{
  "patch_size": [2, 2],
  "beta1": 0.85,
  "max_grad_norm": 1.0
}
Rows from block 2 of the text encoder, named by matrix and row number. Rows with one number belong to one neuron. Each number is 128 + 32 x the weight over its row's rms, rounded and kept within 0 to 255. All counts start at 0. Numbers have three digits each.
# fc1: MLP up (text_encoder.blocks.2.mlp.fc1.weight, 512x128), inputs 86-127
# fc2: MLP down (text_encoder.blocks.2.mlp.fc2.weight, 128x512, transposed), outputs 86-127
fc1.66:130176116138138097158169096128100162153096179195100126091082164093152179162122114145116157105085140097078126085137095168161159
fc2.66:183157196149171122163116120096071147127128080158138120113131101104188148115170132181107078164144080154176171098089163138106112
fc1.67:151160110075183164130097158136089084156105129129103151126096121068099095161152146092159107105147138055106182124058159120179119
fc2.67:152185150137119122091166128162122117146114148139131106136146095186155125117112098112084118115048112216099086091145133109083153
fc1.68:154101160125155091131092118167094082106131098164087153158090135137115084129085112107070172124122106132158107139151148178143112
fc2.68:156106072091100154127128072070218181122230122098092154072151132082126186123098143143145131120161118102150177112178121114143138
fc1.69:136100131157112122103172152126131114163105109157087076103150129096152134166174089137126111084174126072081117144092099199180150
fc2.69:163139208158093113143123143162104127149080081075159115065167135078144095076132116129126154189133108141139117107138166121110192
fc1.70:161114111154094150154153094126097108112093091075113164098136118125098148103132076146156181163122143090185102076164106149090093
fc2.70:171136084106125130127128076106151150131240159106126096097112157133128162082126165150104128129160086098138184135189132121130172
fc1.71:117117079172090141164135087106162149151130178090102093183080180165151173065103191138120134128185127160123092158113177150080117
fc2.71:151132062166137088147114101110170163146255101095160126092169127137109156136110142137160125113114120101110101135167119100118121
fc1.72:077118126086127124097143164165132082167085174103126096161121130158104190115142110111100141098185138134091097125080142136107161
fc2.72:123138211121093196072076141162135108143118058095116093104133116128089113112148094183105141137080152109144121136156077095138133
fc1.73:129106082132178144148118104147093143155080127153127117158113141072165142120113101153154104070126159105158197077096133144092113
fc2.73:118126127146083122129172084143115087064094171104104128090107101141090119166124097149099119178102122091107113142134130116168141
fc1.74:128156162114143132174123067129129166052096130168116116136137108085087080126172113087135126137102120113150147173081126166156192
fc2.74:160163131124152119135105124176128068136134142082148127160106163142138120135103116074071102141040089140072028080140123079135144
fc1.75:112095168079151186093162183086167152136123165114088186142067109088118115161112167131174156157186150150162152115088135083133111
fc2.75:173155168134128154176123175081080135060114115110145172113118166112142134112165170127187147156161066173148131184094081144122142
fc1.76:121096083175107170133153187117162096178120130101124125140103142076116136104073115102137100176095165166152169083167148154121120
fc2.76:124142137171172147124088151150114159108118070115159178121109184165089095099081086093177151180135096165148087150163071087086155
fc1.77:143132090132157133172125163103166139104166140186119141122181142170163139148104135135125181126160153143144079125098098082101131
fc2.77:164145104134158120131082134111185111167204132121171106131169145155089150116109113119166167112135147121103120124135102182122132
fc1.78:149150084128122145172104081141169175103151148195082062148057134107113117116105104132101166091169155142083157137145146098116158
fc2.78:141144122136116121132094114110189096099216135117168112165134133154125130119134144137171137100126130152128143116141112118097109
fc1.79:185129144137121147117109135120156135150139159091088058101106083135130154123074136119140147132117078112129150091139147124094135
fc2.79:151141118146136130094121126112164183090255118108132152166153112128143157110110174134158122090110163149094142142107121104116094
fc1.80:172147114107101139070137103146145116131083121120144134116139059133069155120118141183141100190096155093102149141103112114061101
fc2.80:170112085095125169117141079137183129145212161118097111071120136099149142082109106085152174123159075120121130147125071120148164
fc1.81:139127146128176109120117094122125099096145169114099144162123110072156119121167131124131125125113203067139128128079105177154124
fc2.81:120161179177128150059128155159081102149107148138091144148123107148126118120059052080130097092046088131083072098190103072064146
fc1.82:083135164094177163157144137111078094150128136162116128155076114151122107093149146124137167099113163144132118146139155149166130
fc2.82:155201167132108129057072143165103071094124093110133124156128109141168093173171112161177104105095104170165150160112112118099098
fc1.83:139162184123167120095104149147090075178092128175097106127155089074124127128157145100125104111133129098125181140150115169183112
fc2.83:154099149109045126158137058097155177112170112072155155139140147093116192088088167131150143179137123133110110115192076125120127
fc1.84:165078120079195122118166111136140143099103176180117165110085196096101094087110104160167132101106132125147127124096118123112118
fc2.84:158197194140134138078099132173068120083080088091143112152205183116144142121131120144156143086124146104170125142141141151081120
fc1.85:102077093114098148163156109116106135129109158157161129141153143080132124098130075150079143111181169096166175106103160120127132
fc2.85:139196179145148102150127065149112091063032133131160121115196182161140165108113141103156157113143110137156136069133111073138107
fc1.86:162141139148102097125129121099104138119075140124162151105114151130138110096081143119113129164123141088178083076136122108073110
fc2.86:141102099153136104094152097132196167108201156162099125146100100080142124102130146128130139168170116132144178151132097131123177
fc1.87:141105130139141113164103117102102144180090152120120176175118095093159130086148127137124083167143163095094163124070087118164085
fc2.87:130111114162144163086079118098092093117191097079132157184144172120124144119106100092109121171180159068121084147093188152087127
fc1.88:151084101154179175151135078165121180097151159096173097170155131104090178099158100064109088104100158148155156080082160096079129
fc2.88:149131088120114135141119142150173147157233158136098137175096136105181123153144169184109106075180141107111132155166105162116097
fc1.89:108081171157138151143159089160140077169066130116084144114092073177156087086149124131131168109159157155105176097154098128111157
fc2.89:177151134167099117103137155127139119072120088167123108122177126141118144152174063085170121149105109086179091134111071140101179
fc1.90:147066128107100118121144121112117197141146187160130067142060117087125132089083188066080113101121126073129171122109136162069161
fc2.90:127135079115141128134127094127201156131255090121144135149149163154166130165156130167147149102099131144123119133106094151124131
fc1.91:168142083148155124149104082126099112102144123162101143142080138151137073078091119140160120090190079117111150145086119114090112
fc2.91:089179130135091158110082137189168113119085153137144087138123101145102166107085133093111141114170084143149062156107144090155117
fc1.92:098074111109132123172092142168108126061089159124096137141083109137147080155114135110169159136157114147102116125085164142155116
fc2.92:150141218139138118082156166138103081102079062146126086126164125183128166178108101095103143109087148145156074119176141078142124
fc1.93:108161127100132164160091100097157088168077089116138113087139164086157147176187135134086157135117173110102149147108107135181184
fc2.93:203158112136109111099164111136129172096133143161111115095094089151072159127079148146120125147091075048114115105118145171128180
fc1.94:164157124150134154123152192105145144158070132164117085078138103077174084173130110156125128145178114133154110108067176111108193
fc2.94:106120160184118131128091103145083149079088130086130132094177106104176177155160126134154131137104100171084093130180087096145112
fc1.95:116082117156093180128153147103167113091129157113117072101069163182139084087088159102128119180157124108105177176087169123153179
fc2.95:147110122078119103139119113125104124136202144085160115088142100069122165097110142192131116114128167115126163088129095129134142
fc1.96:141098085129176176132149087164116141117088176092142109110160122084087109086180141134144168088132143080176166133107099155114088
fc2.96:122195124122122150094158174168105170146068077101190180104156133109173111126111131109160094112099169108166120113115123129105121
fc1.97:092069105108124111139096134124091150127102135115086094122125155083082083116095131132190133099112169089162180140079149119159182
fc2.97:091159177121122122047153183189102104079084159115119108103139095172138110156172178097081138136014150098163112092069072101151132
fc1.98:097155084133177141114155141096132132160137134121096107143113167080105144119113166112115077123108090081149126124081136137083149
fc2.98:152154090142093086136149133142188131141255108087146158123157148143116164158126128143131133150111120160113144150150095121154097
fc1.99:132118083182161159152123104084175179141103097164068111184107160156153132114125153159136182098168113107147186167121127115118164
fc2.99:143153123153092108123141106153176132149217091105121165099112129125119162157109180167092149160117160150122151124167136157090128
fc1.100:098140093129138125112114097080175154133181136126072085128093124094133158077087172118153136094179105105121132090140195145140125
fc2.100:147126073115118104099101147115165174107255088113112177157136133129156169119153151137124109101126160151146106125117125103136121
fc1.101:091063120118110145134140079150171194123153148111134057094150103151124131147118161138102123163149168132155159145183106138081138
fc2.101:161167127125133140129092095109173165101255139086122160137156144145120179174141131130153106125104146146138107110097121127114131
fc1.102:074147143153178112126178118106118180147181183129070079139088095094111169082123114139083081143150084161128168146086123095118194
fc2.102:151145088101154083145125096120146155141227149098128181167126128113122121155136125189138118154142123101155154102126073164134113
fc1.103:175157120143103097148094138106130127149098074151131086089106115083095114149088081120112179177065083080132131102117149134075114
fc2.103:143146075110162124125118097098144163130251117109103150130120147103151132113177175143153078119118137106168170129108104107153094
fc1.104:083149120109093131088113131125146119126121153169139109100104111133187134082131107064096111074132136173114171106098133098180087
fc2.104:108110178167171116156081122174108152164090137103165136110162163075074108155084129095178099203083175080150100120100160141122133
fc1.105:096138143096187108180107149148114134110131138146105170113128095083089149164199084085147144155100142109171163167105155143124173
fc2.105:183113110155066126111134103135165135167096111113104058097170120112178146156087134147126149181115154156137113140148128101137190
fc1.106:105123107124117142099100100114133131176065092135115171142117158076152120157072166164117099154119166171163145166131175096135112
fc2.106:182158157181108104135077091147149152143083105071171097162120163154117095106141148098105136102146171146169080117169155171089135
fc1.107:181144146151157099120153098130099115090146112090168135098177103147126150150118123168125193196137125113157138092161075107077130
fc2.107:106115075092119157149164156093173159183171147144099114134097145107092171081132193107129111142174104089162178167123148193135177
fc1.108:089111157137167188183171164142162160115142145180080094131130116135129124098161147076118162084112104097094159118125158105098182
fc2.108:131168156092118126085120142133099086093128154146148154137114107116150113126150103188151114086111094139171169151153119147129110
fc1.109:080150149129191122169142191165131101103104105124112156094105164088102170149181168141111167138116078155166180100097133105162110
fc2.109:105157193087128151125099117101082138193148120146140108111085144105130127087125143177096175157152058159053098130136106109107106
fc1.110:079095135136121188156169143144139101071147137195113160084068119105135090090113131098120106129125166123133127143093103102195144
fc2.110:106120136194140097144099191108164137151135148102151148149142148146076167111103106109125114123113130135103158113100138070147192
fc1.111:127110098084169185110126068155106176154073107187155110076146135120176123131135143156129113145152129098133170148107134193140159
fc2.111:110181130129145165076083133162111124128128111124117079150133157159125144132133068078140128133033140169146077123182149079103173
fc1.112:116060112141150144143117155141153103114119102169083097177065098145075132138149143081148166150140084162150106133161161163139173
fc2.112:126129119129119138138132092111187155151255144144157150134110151094141128154153143143161122096151138137121113113138125116135126
fc1.113:167088158127146186116087099074088137084120161143146154088099166159121122143130117099145138178123093135114108143101148178100152
fc2.113:111130143165131155087124119125070139099145132121090113161111133123115145141084153159095068084130145191126097131171110098168134
fc1.114:085079125123168180118128074076084088109097200146083112157113184132138117105131123165116100173147144126070091101090173160116131
fc2.114:211177182192127080062134153125089142105058082130145120148151104136134152174142087144170158096087130150133134102153139079108119
fc1.115:157160143108185125143182135145137095098085123177109145084173137160087153082169167163173185167134134120120151097063141163110110
fc2.115:144132163169186121140098089187166093129152098123183074114144096148079175107155165104144080120145141092126053097089177182152149
fc1.116:125095135105156153152131082080080099152140074144161121110161076076134172142125168142155182142099081069201145070190103125085142
fc2.116:134134106133145113158135099140200162127255134113152117090163136168118197114111135128159131098135123092088091136161135145124121
fc1.117:143152161188152127160109127128089177143160088173111079077072080114113097095136120135117149194096167140090119150107178127109187
fc2.117:181105097160125114122156135135150115128255120134143160151149121125143181138126170146130146146155108112119132131113103142102112
fc1.118:075097167142171176134169143137101118117145081177167143118161084134108122104146145140138125094140152137110112180050126096151161
fc2.118:115198094167113101114134195167121127178143165134131100147098077158109106104077095109117136085070104136104080104142162061113110
fc1.119:067123156066175162145092158097091096126109138165142133106087147094151123158177111147133084138148133105109170146120132178137148
fc2.119:166133115143131138118138127155112134159063141121117112143116172208142159104119132076138154172065106137120093088103126086147107
fc1.120:086160135134146149098107110141099087103124102104146091116097160132098084118150089071105081076184109169103110163153103138179151
fc2.120:136117195109095163102102126150075080078118067063141107128186103152149164149091118117164165182091152165172099129160163073082125
fc1.121:149088172129081119145121098160103073155154143142146144123151143145114128172115095134123137169156136119168142104106173092182138
fc2.121:117104060128094090173152167109133182158183190142087178163140178136154110119123117161095123135124122140133090152178070120095132
fc1.122:140105081081176176177158143165089139096094082131106119086089177166181147149155095136173126133145172089156164162135123073106082
fc2.122:141103196127173140123122079082123077103121177122176160108112093168104093112165103193153164098116089108195160157159128103102122
fc1.123:120153097082109192126157146143176091153150105129091127077135103135110110121106105126120117068194111102162124107130100161093122
fc2.123:159138205166085159141084140108089073123074152080118094118144181072125162139146124111090103194072151100106080134134101113152083
fc1.124:118091159066184140167132150147129166139143154095080140146071105140097091138085184113120174084140107105120095159115169098146102
fc2.124:063109133085112091087143160120086170135120146155110096162107138110099084175166122109060180128150142094146108091063160144168112
fc1.125:134143135107137154082084141105085140149114096095126120117120120103146075164116083174126186140117104144151101092153089116079090
fc2.125:146142086087116155136145102102172147175175114108092122065143098089075157116122131136112169120123092074140190122172105133108144
fc1.126:122070106139149084136161062086126085124119111168127170151109100068112166126145088116120190089103166108146123103079180126096112
fc2.126:151166138176100154095106177138167130150114147107099095156113114156081139143142120142173124180109083200107128126111109120141150
fc1.127:123140084156151183181189139119094096117098111088137137097094093158162129145134080122181187124165113138131166118069155140171143
fc2.127:117089117111137100105115089117143108158164155153142118118094083154100139149075154152161205143160136029125148070146120144087159
fc1.128:067106108120123112188124166089146104143176120109116079162135150087129169064095166091085121153099103106132094151128191154077132
fc2.128:174176086134089137113087091154190165123255139127141170149102124142162154159137120137172154095146105117162124140129093155129102
fc1.129:169127151130159088129138113085078143126152150160113099154141130089116130123086132158066193130120080127123127082111083113132099
fc2.129:117158085133104109136156097152220164127237160095094104102129104140093144134136187086114104120150090124142128097138119135104164
fc1.130:175128098106084187137161082109165135105095117181128145126157160138153132123150098148178151144094086181118071156160185174111113
fc2.130:144145083106110149134134113166190168071160095118123123112095123104098164102089134168087134086136113107135155100124091128090164
fc1.131:100148164101126162103131083119168140079148084089122072101154153087085144087100151097128178149142093080191107122153131182122151
fc2.131:113158087161134092143092104150142185130237123076175111104118112137162124130167151164123089141140110154136151098136153086088155
fc1.132:115134097116110127105106117156160147163163177126071143094135115148112162066165129156138112161179117080101141129112165141117145
fc2.132:175119090109082107129127134128201154106255141108132149148124118112134144117097112137144133149140148159107147152101142160110143
fc1.133:093139129080137153167137170112070136099054121122086124100149073103087087131098091154145083111164185135167085151082175141102120
fc2.133:192132107093114117148152059105182118133144128103139168088162114120117139092128172169151178138179136066114172117196107151177123
fc1.134:089132169134141141112147200140086139110128177164069060177135120132088093103169143082088159074127123091131153176070144188111121
fc2.134:157182177128135112071097117151081085129097074067109143105157127109130150161085107158107181156113153159128101116199045058124105
fc1.135:122170205142127131116165118142098098128044169162127147128103082099149140101173113167141092138094079158174142135111118164133149
fc2.135:139133102106048109110159090113173162110151121133106136133090112108149168109093171094155121162174136111131152096175076123158115
fc1.136:128137086141106179090155125112115110132109186138087153127109090085109135069089124101155091082139137152080079173134142088099097
fc2.136:158175182115140156126109118154096079091113108149174115157152130103116124173190105209124106137089149120190198125151105167138095
fc1.137:181154130143200157164164162139086081116121112173126113155130118130158136140105091084168086172132127062203107142126157170185119
fc2.137:102122084220099175142118132148084142120082151074149159107142120080139107144138159129145121120112112082127148146172135106113107
fc1.138:121138181137178125161132147088103051149092151193081100092160168129177126163106110100116124086140129162059108120145163153126139
fc2.138:160157210149109111132111089193073113115026077133148106123166140163151096137099077122133138160089156177116097157143117084098124
fc1.139:167092082077183171161158126180115131120146101133085145111078100143168086163168158087093141140147136151139109099086163097139094
fc2.139:137071110077097109099142142160114089095165074119084129126192183144143140121072122097127136124111116094097108145121127097160086
fc1.140:059122125160162159136139174139143101099146152110080081093118092172134141085152113152137128146119085175171086123154168121125149
fc2.140:166135178147148127083120094097132081147132080172180119097165170052131106127131101132186120160149118160150184132146058136147089
fc1.141:050122185123192194124136095128143118141142084131134145140145130100162122164085089150077126174102146163084134072168126081195125
fc2.141:110196104112118173054071100133158068167118097081133107123085158128131077086087132168174138085161097152097160171130160097071132
fc1.142:135156171145127145165105093105117144153148126122089088106111108139124163086081111078092103122082087085141121112154152183078154
fc2.142:135155064126154121171157102110156183126254149147138159099158098143146165131107156177139162161150129123141157149161085095097143
fc1.143:150156089060168093094145115132168091123142181124091126125112163133136106178127117074166151069149156090099182068107201114114101
fc2.143:094156161148157145072062142132120110180121063047121102081138142157129124148145148092089161111071092111139141165108138071156117
fc1.144:146162180144134144125165172105161123114101151118153120085077121143134177112128126129125151082149127147138119126065116138114093
fc2.144:151139103096092134126164142172109151128074143080155150082132138144183133153154184151131167104186071069178118174098177097117158
fc1.145:095104123097108178117174099122133177106089139180080152107149152154160134156162115141175171157158167144147131104098098174178098
fc2.145:162165142118144085066140154110153153110125162161130092153113148117139150133120138122056183153084135175135133050136149080071142
fc1.146:151159120134155117122114079155110107085131124098137093088161145090079096169145135154085186177121112105144109120139136171063177
fc2.146:191104094120131155164166089105213139104236091151158166123097111100100139082120150097143147135166138070162164122181131113143165
fc1.147:171113124169157105118156149156121105186046121159175107162162143095120129109118138152076133185118176104107172170129131193155167
fc2.147:158146068151071128125124123119208129133161157145149121079104133102102148137124159125138149177167106083129159116173102109166171
fc1.148:062163114126127134136107131103073119091116121107095155125070151067168168174169146117125174160105158085087111108092120151139168
fc2.148:112163152152092108069119130185159095170113152101150133165186151181078073155096132107131086192084078156092130173162157183066137
fc1.149:105098155106141151147153161104119175145093163159057136174148104153130124081133144098137119124173130114093090152098122105124139
fc2.149:168175113140147102122113103116135115151255155090159113101168129139133104150118123144116135086141113170165165099162091105099098
fc1.150:103096147123213173102126134170150120134122113122107125088089162094089152117077105044133151075130152108106125140114154187179185
fc2.150:129183170160139136118093142144090104083065112082105135158114106149151173139074141160145144189167074168137108128128079067118148
fc1.151:080090150175187146125135106096080107154146144199112122102081120125157092151142097081079154153169102103149111146148161083113138
fc2.151:154138206082127100106117108127079070077056088141174149130158133096141118159151094192169099137108089170134108135130112149162113
fc1.152:111070144115161187176175098076173124067123132159170188158110154134106112117137101105183154170144095077104112175124190151135101
fc2.152:103085135113151159135120078143107185151152096139156126164092107141122117140106144129140158130136180142103185077190080136155106
fc1.153:120133101094150164085156108127146133160156169142067094179103079074155146122118122114128144077144069110086166136081155141114123
fc2.153:146135143145147127157088117137109100071187134119121155127094100096126134110154112157129082148148123101141160156162127150121140
fc1.154:070103143149202143175133162098125115155109196205090106132104111114091119120101160077154115092142080134136097092096145120092155
fc2.154:165141146067136146096143135122136087117143106122147130138152146076136105138150080174127081099117145104189147166150107154147114
fc1.155:181182117146167098103149090139077090103097142108134097115165094107094142167117143095092174136106125150158103073118135143048130
fc2.155:175108111111131148175107085085212144119216129101109124082117098083117171136124176132157107141144106103159162156138128110147134
fc1.156:176098084118160190152154106139190099173192090132143059166161083093128129146142138129142135123106152132120094159101139159104120
fc2.156:162120082105128133141152095127202179130255136102150131114160144114132176174142169161146134139127130134097122150116086164153132
fc1.157:136156071121139180115110134108098138107107154123082131130104094097127057155125160085134115101153171089101171142079169151107130
fc2.157:119090102096090155110139105119177135165110109155068046116138124134112140077116191070133195174123174094151179123158140124196142
fc1.158:138078083121191166103168120156152134133072158132118118159144135106100152150199137095125091125161163118122131176100087188118194
fc2.158:159156162061092127092072102170129095156096114067114135142132088105149081151083086158162156110066088123087143139131076126081128
fc1.159:122172101093156117160147094153153129136127141162076097079166094135085129095159075167148110110089112120156155094064165091187116
fc2.159:114163104076108149178067125123089117090127109164121162162199096127092138097132076087142122174162084090124171136176138146118156
fc1.160:140152177134150179152089158159120138105085146170116100101135160134170114144141148132140113121160088133143107156124147142157090
fc2.160:169106104106112115123141100083137144197173100090104118121110075083089172061084119151086127156136094082152176123179094156087116
fc1.161:079087105099133166182188158117100115152143167188149063148132131102142111148118122087154102176098118117176163155150123176062120
fc2.161:162111084136133117130148088146182168103254157107134146110134155116159145179138143180115101112107116120127165134159126115116096
fc1.162:161151087139119171147114101081130101152175113105081102123127135100153172072111185102123140103163139097150175143085123078065128
fc2.162:129109112128136085162132134141169135166255131116170114145120163152105138128124125154123152133168142131160120109137086142171081
fc1.163:070152174114141184093144130087169102088163093203130144114101151153149132068153119082110109071089157109161187141120179131160159
fc2.163:162173172124171091098160146107152097144196132095141161159100155109130138183165100178130152088149109151095117123093143125121160
fc1.164:099124110081112181105139116109157174119163178170138124132159127126077154085146128154162127097147100160086168124104124091085103
fc2.164:168129131178148145081123103111135162121196164136161149095180170124179092151181109098088116085139110108106158105136114169130135
fc1.165:070067163123101182128145136074144085099162104116117078141101100124074113127097162079090159132173104073097128167094176123105185
fc2.165:119166131103129127120134088124148110113213093165163119112109160092147142162158099152168092087103152109158162113104075127149094
fc1.166:106121110110116110159111111104073144096139122142129077097089076130124100143115124096078145145143084088169170061133139134098172
fc2.166:167119061159146143146120085121202153152238085083153126116148143154157144139136172167134144092174163132150129130164142113112122
fc1.167:097146163130114147092087088092118119085071154143111138143160079156125152156183161155145150109130136088145176089127122118106181
fc2.167:121154182215122128109143170151099094108111160167111134097153157138110152115073111092141135178083108130107076102126135136109122
fc1.168:180156152094095190172158158099095144149149095167094194102137132104175105136131159073184123100115096141106134124060137174114173
fc2.168:095177104074146156108161150125119106095154133096120093098155086161131190099134093140111169161061157135152060096129130126156078
fc1.169:184152118156166133147131083134143119083165127142152109150100138089109178092140094141117148170129135093132159095139116149139126
fc2.169:145113064155140097150141090118202177142255125097123166088112126114158130104139132139135101113127158099106132112114091112134144
fc1.170:154152136094095108167079088089165115142104098157079145078160174083099167089153145128116089137107094126075153145066161128185180
fc2.170:120140150134112103097155176129174110115156085095153088152097132086089129101075096145122104127145120114100140118145143069135142
fc1.171:069129156089154181166136153104109170139119168137082117151109106146192077131183135146114134074152148110087186178127156143093134
fc2.171:177132137182072130074125119164157094137095153110140102125095116123085158117105097081127158149077092128116136122204107056114143
fc1.172:056107174159155118094157088105078084164126131176087060174091107099190061105152122132141139165141135111081135132097155130095120
fc2.172:165185186169146103071098117153086090111029097138121140140159126188130088129124066131158123123073138179109084119161117079104090
fc1.173:181116144144144133087154114097134075143143111078129130176174076138121119144098127124119175157100125098187106084128074149143088
fc2.173:109105072145125120149121121099205152125255118102111167107121130105087199124109178123154119165152107106100143136171155111126148
fc1.174:107083134136114169123146084101092095097127107194123076153146155143184153172124118079105125093168193088139134131138154099144104
fc2.174:186199174179170100102111158162096069138079105130159121159142149176111105153117039128158152125051088126128072126164130056090126
fc1.175:085094132187185173169083121126162123132151114110149077085070072129157075100117140162078110179092154079087094174158143131137128
fc2.175:193096127111140100145170102120118121121195140099122174161137127072119155174155090134176112094110151110175162171127131128132155
fc1.176:133090177150127125170133067094164134140154104088100138153154117149122165147110129139115099169144092087160142140162084148083141
fc2.176:119155055090094130167118158166146165108255143088133143119138109161142178160134155142135106092119140157160105141126102159139091
fc1.177:089139147148143160164111126069112149154089111192118141125068137104120156080116162054124130161126161104104110114053122093097125
fc2.177:142153169091170120118100103112068100075065100122163130157181146075165096182140121204184124107138125111132170112130119110107095
fc1.178:130112112081117134143144135119145116123108192172118119168153140169123097096111100121196106086124153115109100130084118105164085
fc2.178:122093127143117106124124162097182127094104159140140134040125118116144109083122144138178177142144082070113127086066092144181140
fc1.179:082166114059143120112133114094122147112096157109098156083093170130131157116134119129153089094158175090122136104085100152134139
fc2.179:133096061058096095122187135093099177129157168160157103169157182111146192089140106137178073117120116137200126143077170137152130
fc1.180:148102141164113165167107136103137068121101092146160108153129070080079131126084159088076113095141087095165145112068182177143146
fc2.180:182132092131127115140092093089101160141137162144100095123135152119078171154099151092087167122161149108154104138170106138092167
fc1.181:169128115082140162118151129146085127095154120176109156128138165131148113162136143133133083148102172071114109144152146079106172
fc2.181:129155195130178089103091121157056091094122118150125121099169119106177088164169089172195150115135142116119137114108131111113080
fc1.182:204133118165106134110107104116120089121121081121135145095174112138111126153094117170116136200110100106156146054167085109073088
fc2.182:134109064132112150138163140123178198177236142149112119120113131099093170092136211085142106142157111101157185145145133162136153
fc1.183:095133099142096112166155187148091119151113102150079118108130117159169107115124104076147150158076195153146156120138144089161151
fc2.183:178156140084125151128085137120138064144078094173109124167157096099130152107127086156106123166109173093167160128147158170097133
fc1.184:130104135090096180083079173130162098151083142195130201115108098112160074177114175147131165089147134113143111172113181167182070
fc2.184:091146150129106150167085122114151158100137147110133131078090121119135132117100137136180144206181135125104152083138118092129141
fc1.185:134152166133141162159120123083102165100155153096165137087128158154099079095118093166109172105168126165144176158058169158112143
fc2.185:151104105146115077102079102113175071149152164157193109156132072160121163077126119103146136098083110140152116104164174061105099
fc1.186:111102155131199089127099114115079146136111132107153102146099089097116075164168105172138119089137103148102173176058170183110165
fc2.186:157181148154100080079129094143095067123078091135135147127129142167136151160094066137109140133060142171064088112160103043105111
fc1.187:137153157130131177133083125124113136130110163116109179145073163073151166087135081161116141169122071076174200155126130186174185
fc2.187:129118130135087163116151087074193134134132135139088137131094066133150180157070215094132131201112074099130190138125153111171117
fc1.188:170105140101106151177096096105167127172191099124157142100159133079146116118113103114163154136170083083126153092134134099073161
fc2.188:114153111124092102140087096144216182096255113102101163165104125135161199143161147112138118118128135102132149131156099134123146
fc1.189:086128087147102162139111110131127155092087145180144093105160155129090114156167137164092142151136099158127140089140091127092179
fc2.189:169111205136113158102083103190161090087110093106102056166168108132137135123103109134173152133110084157103137172194084072130167
fc1.190:116067111124135129169126095102192168115177125158106111136104179087145158062148140111155125150174102140110175107132128125088149
fc2.190:153168065131109116099118139152166145125255097140168153134138133111110176110142156154142116137120137109101110117120102111112127
fc1.191:075097173126143144114119126094129082170107170165113066163127099129111132086144091071071124149111148172129126140063134127130149
fc2.191:181174167167136086104101106169099130082051091111157121091175161141153098150132118158168158160091146181122071137134088092136087
fc1.192:101077166126185107168170165122130171092082097146149114150109154097130148151129161103193139148126088144137132147053109118164141
fc2.192:097106166150103130096121077139129147116143131158128156138120154133138176165104156137172162111133172148104115128067105119133106
fc1.193:150165091140098150125115104130090127076137103077111100146164139140103173147135087162098165107131091128177122149177084103075112
fc2.193:137105078084070165122161113109167180183164144142083132100135107086077146092115155121129152164171143084149160142131152163130193
fc1.194:166156161138103128126118140068175164087092155123102096175139148089132101123170096136127114132169083134093179082137159175104127
fc2.194:132177096079142138146165086138145085135189163141158142157116127061140113150107107202100165078134118121154113099148102141115076
fc1.195:195134140135117174107172131135149112151164120131162123119105079078148134149056133099141171161076081132185111139186134133074171
fc2.195:145144069143145121115154126126209169136246104156165149149144128148163139148124176092084125111149158101141098137101099104124104
fc1.196:096087129190175084104118128088104137126071093135135125083123111162146087101156157142073185144150154094152104092146106113086167
fc2.196:122145076115095169181155129086128149113216096139166178114155131069122179101144119187116114148129172102115122102110143118136150
fc1.197:126152085118183168127146092151100129125084114142128092095143131076112154111140178114150126141164153097185123217087093175137109
fc2.197:177112146218138133114157137114120102157141159140163136104163167204168178132130124138094166111067138165097055121178085086105114
fc1.198:141180156096184116143097177141119122177153122123168087092161160107114159154161141082140071132143143083111170098107084159114110
fc2.198:092167146120149113109133102185143133132144148080120131123134105112131129166058146137106177109090091096127104083145147125146186
fc1.199:110095166115165120181093134088077085145111118177074113099105126143158132177085108151116095143115139132097081074122102164151128
fc2.199:170155114144136129087064122116057102106034071145107117150170159118191150175131092102127124137126154197071113135118110061138136
fc1.200:159146139095152126069147109127095144127073083150123092168160144118069090093109118128079161152068147057125159155121161184091118
fc2.200:194095123125078154145174066132172187104159162130141124108130085115151162111077183107167139166146135128135177109167075127134186
fc1.201:129150194147194166133086149147140109117091178096172110134157130096138057158148116084087124192157177052159145123141110155132125
fc2.201:174103118148120124108114099140165185167186082084090154105124109142085170096126193124131136132121144113131175137155087169107161
fc1.202:200191154087181157131120109166134144130122082137159139122144078162151150136131142149127118170142128110175114110188143157066155
fc2.202:111108060123081151175158132131156173145240138111084118110096100116106182121090144123131169107161112089150190152132109154153171
fc1.203:152105157153202117147151155170146150168137133164077186087139143112094151130139152086099129099110133111090147128129124098124120
fc2.203:156101067120111170153112174188156187155096132128092117106066119168109107115095084168125102106119132075088160162143137189124123
fc1.204:196123119128154102110141084096086154106139094091111104160126147132066139150102164148142183154159121087180149139137128127062098
fc2.204:135154106123148107124092085081212174113255104107121141088120096145136126163107135125153112160181093141156152155116131166131122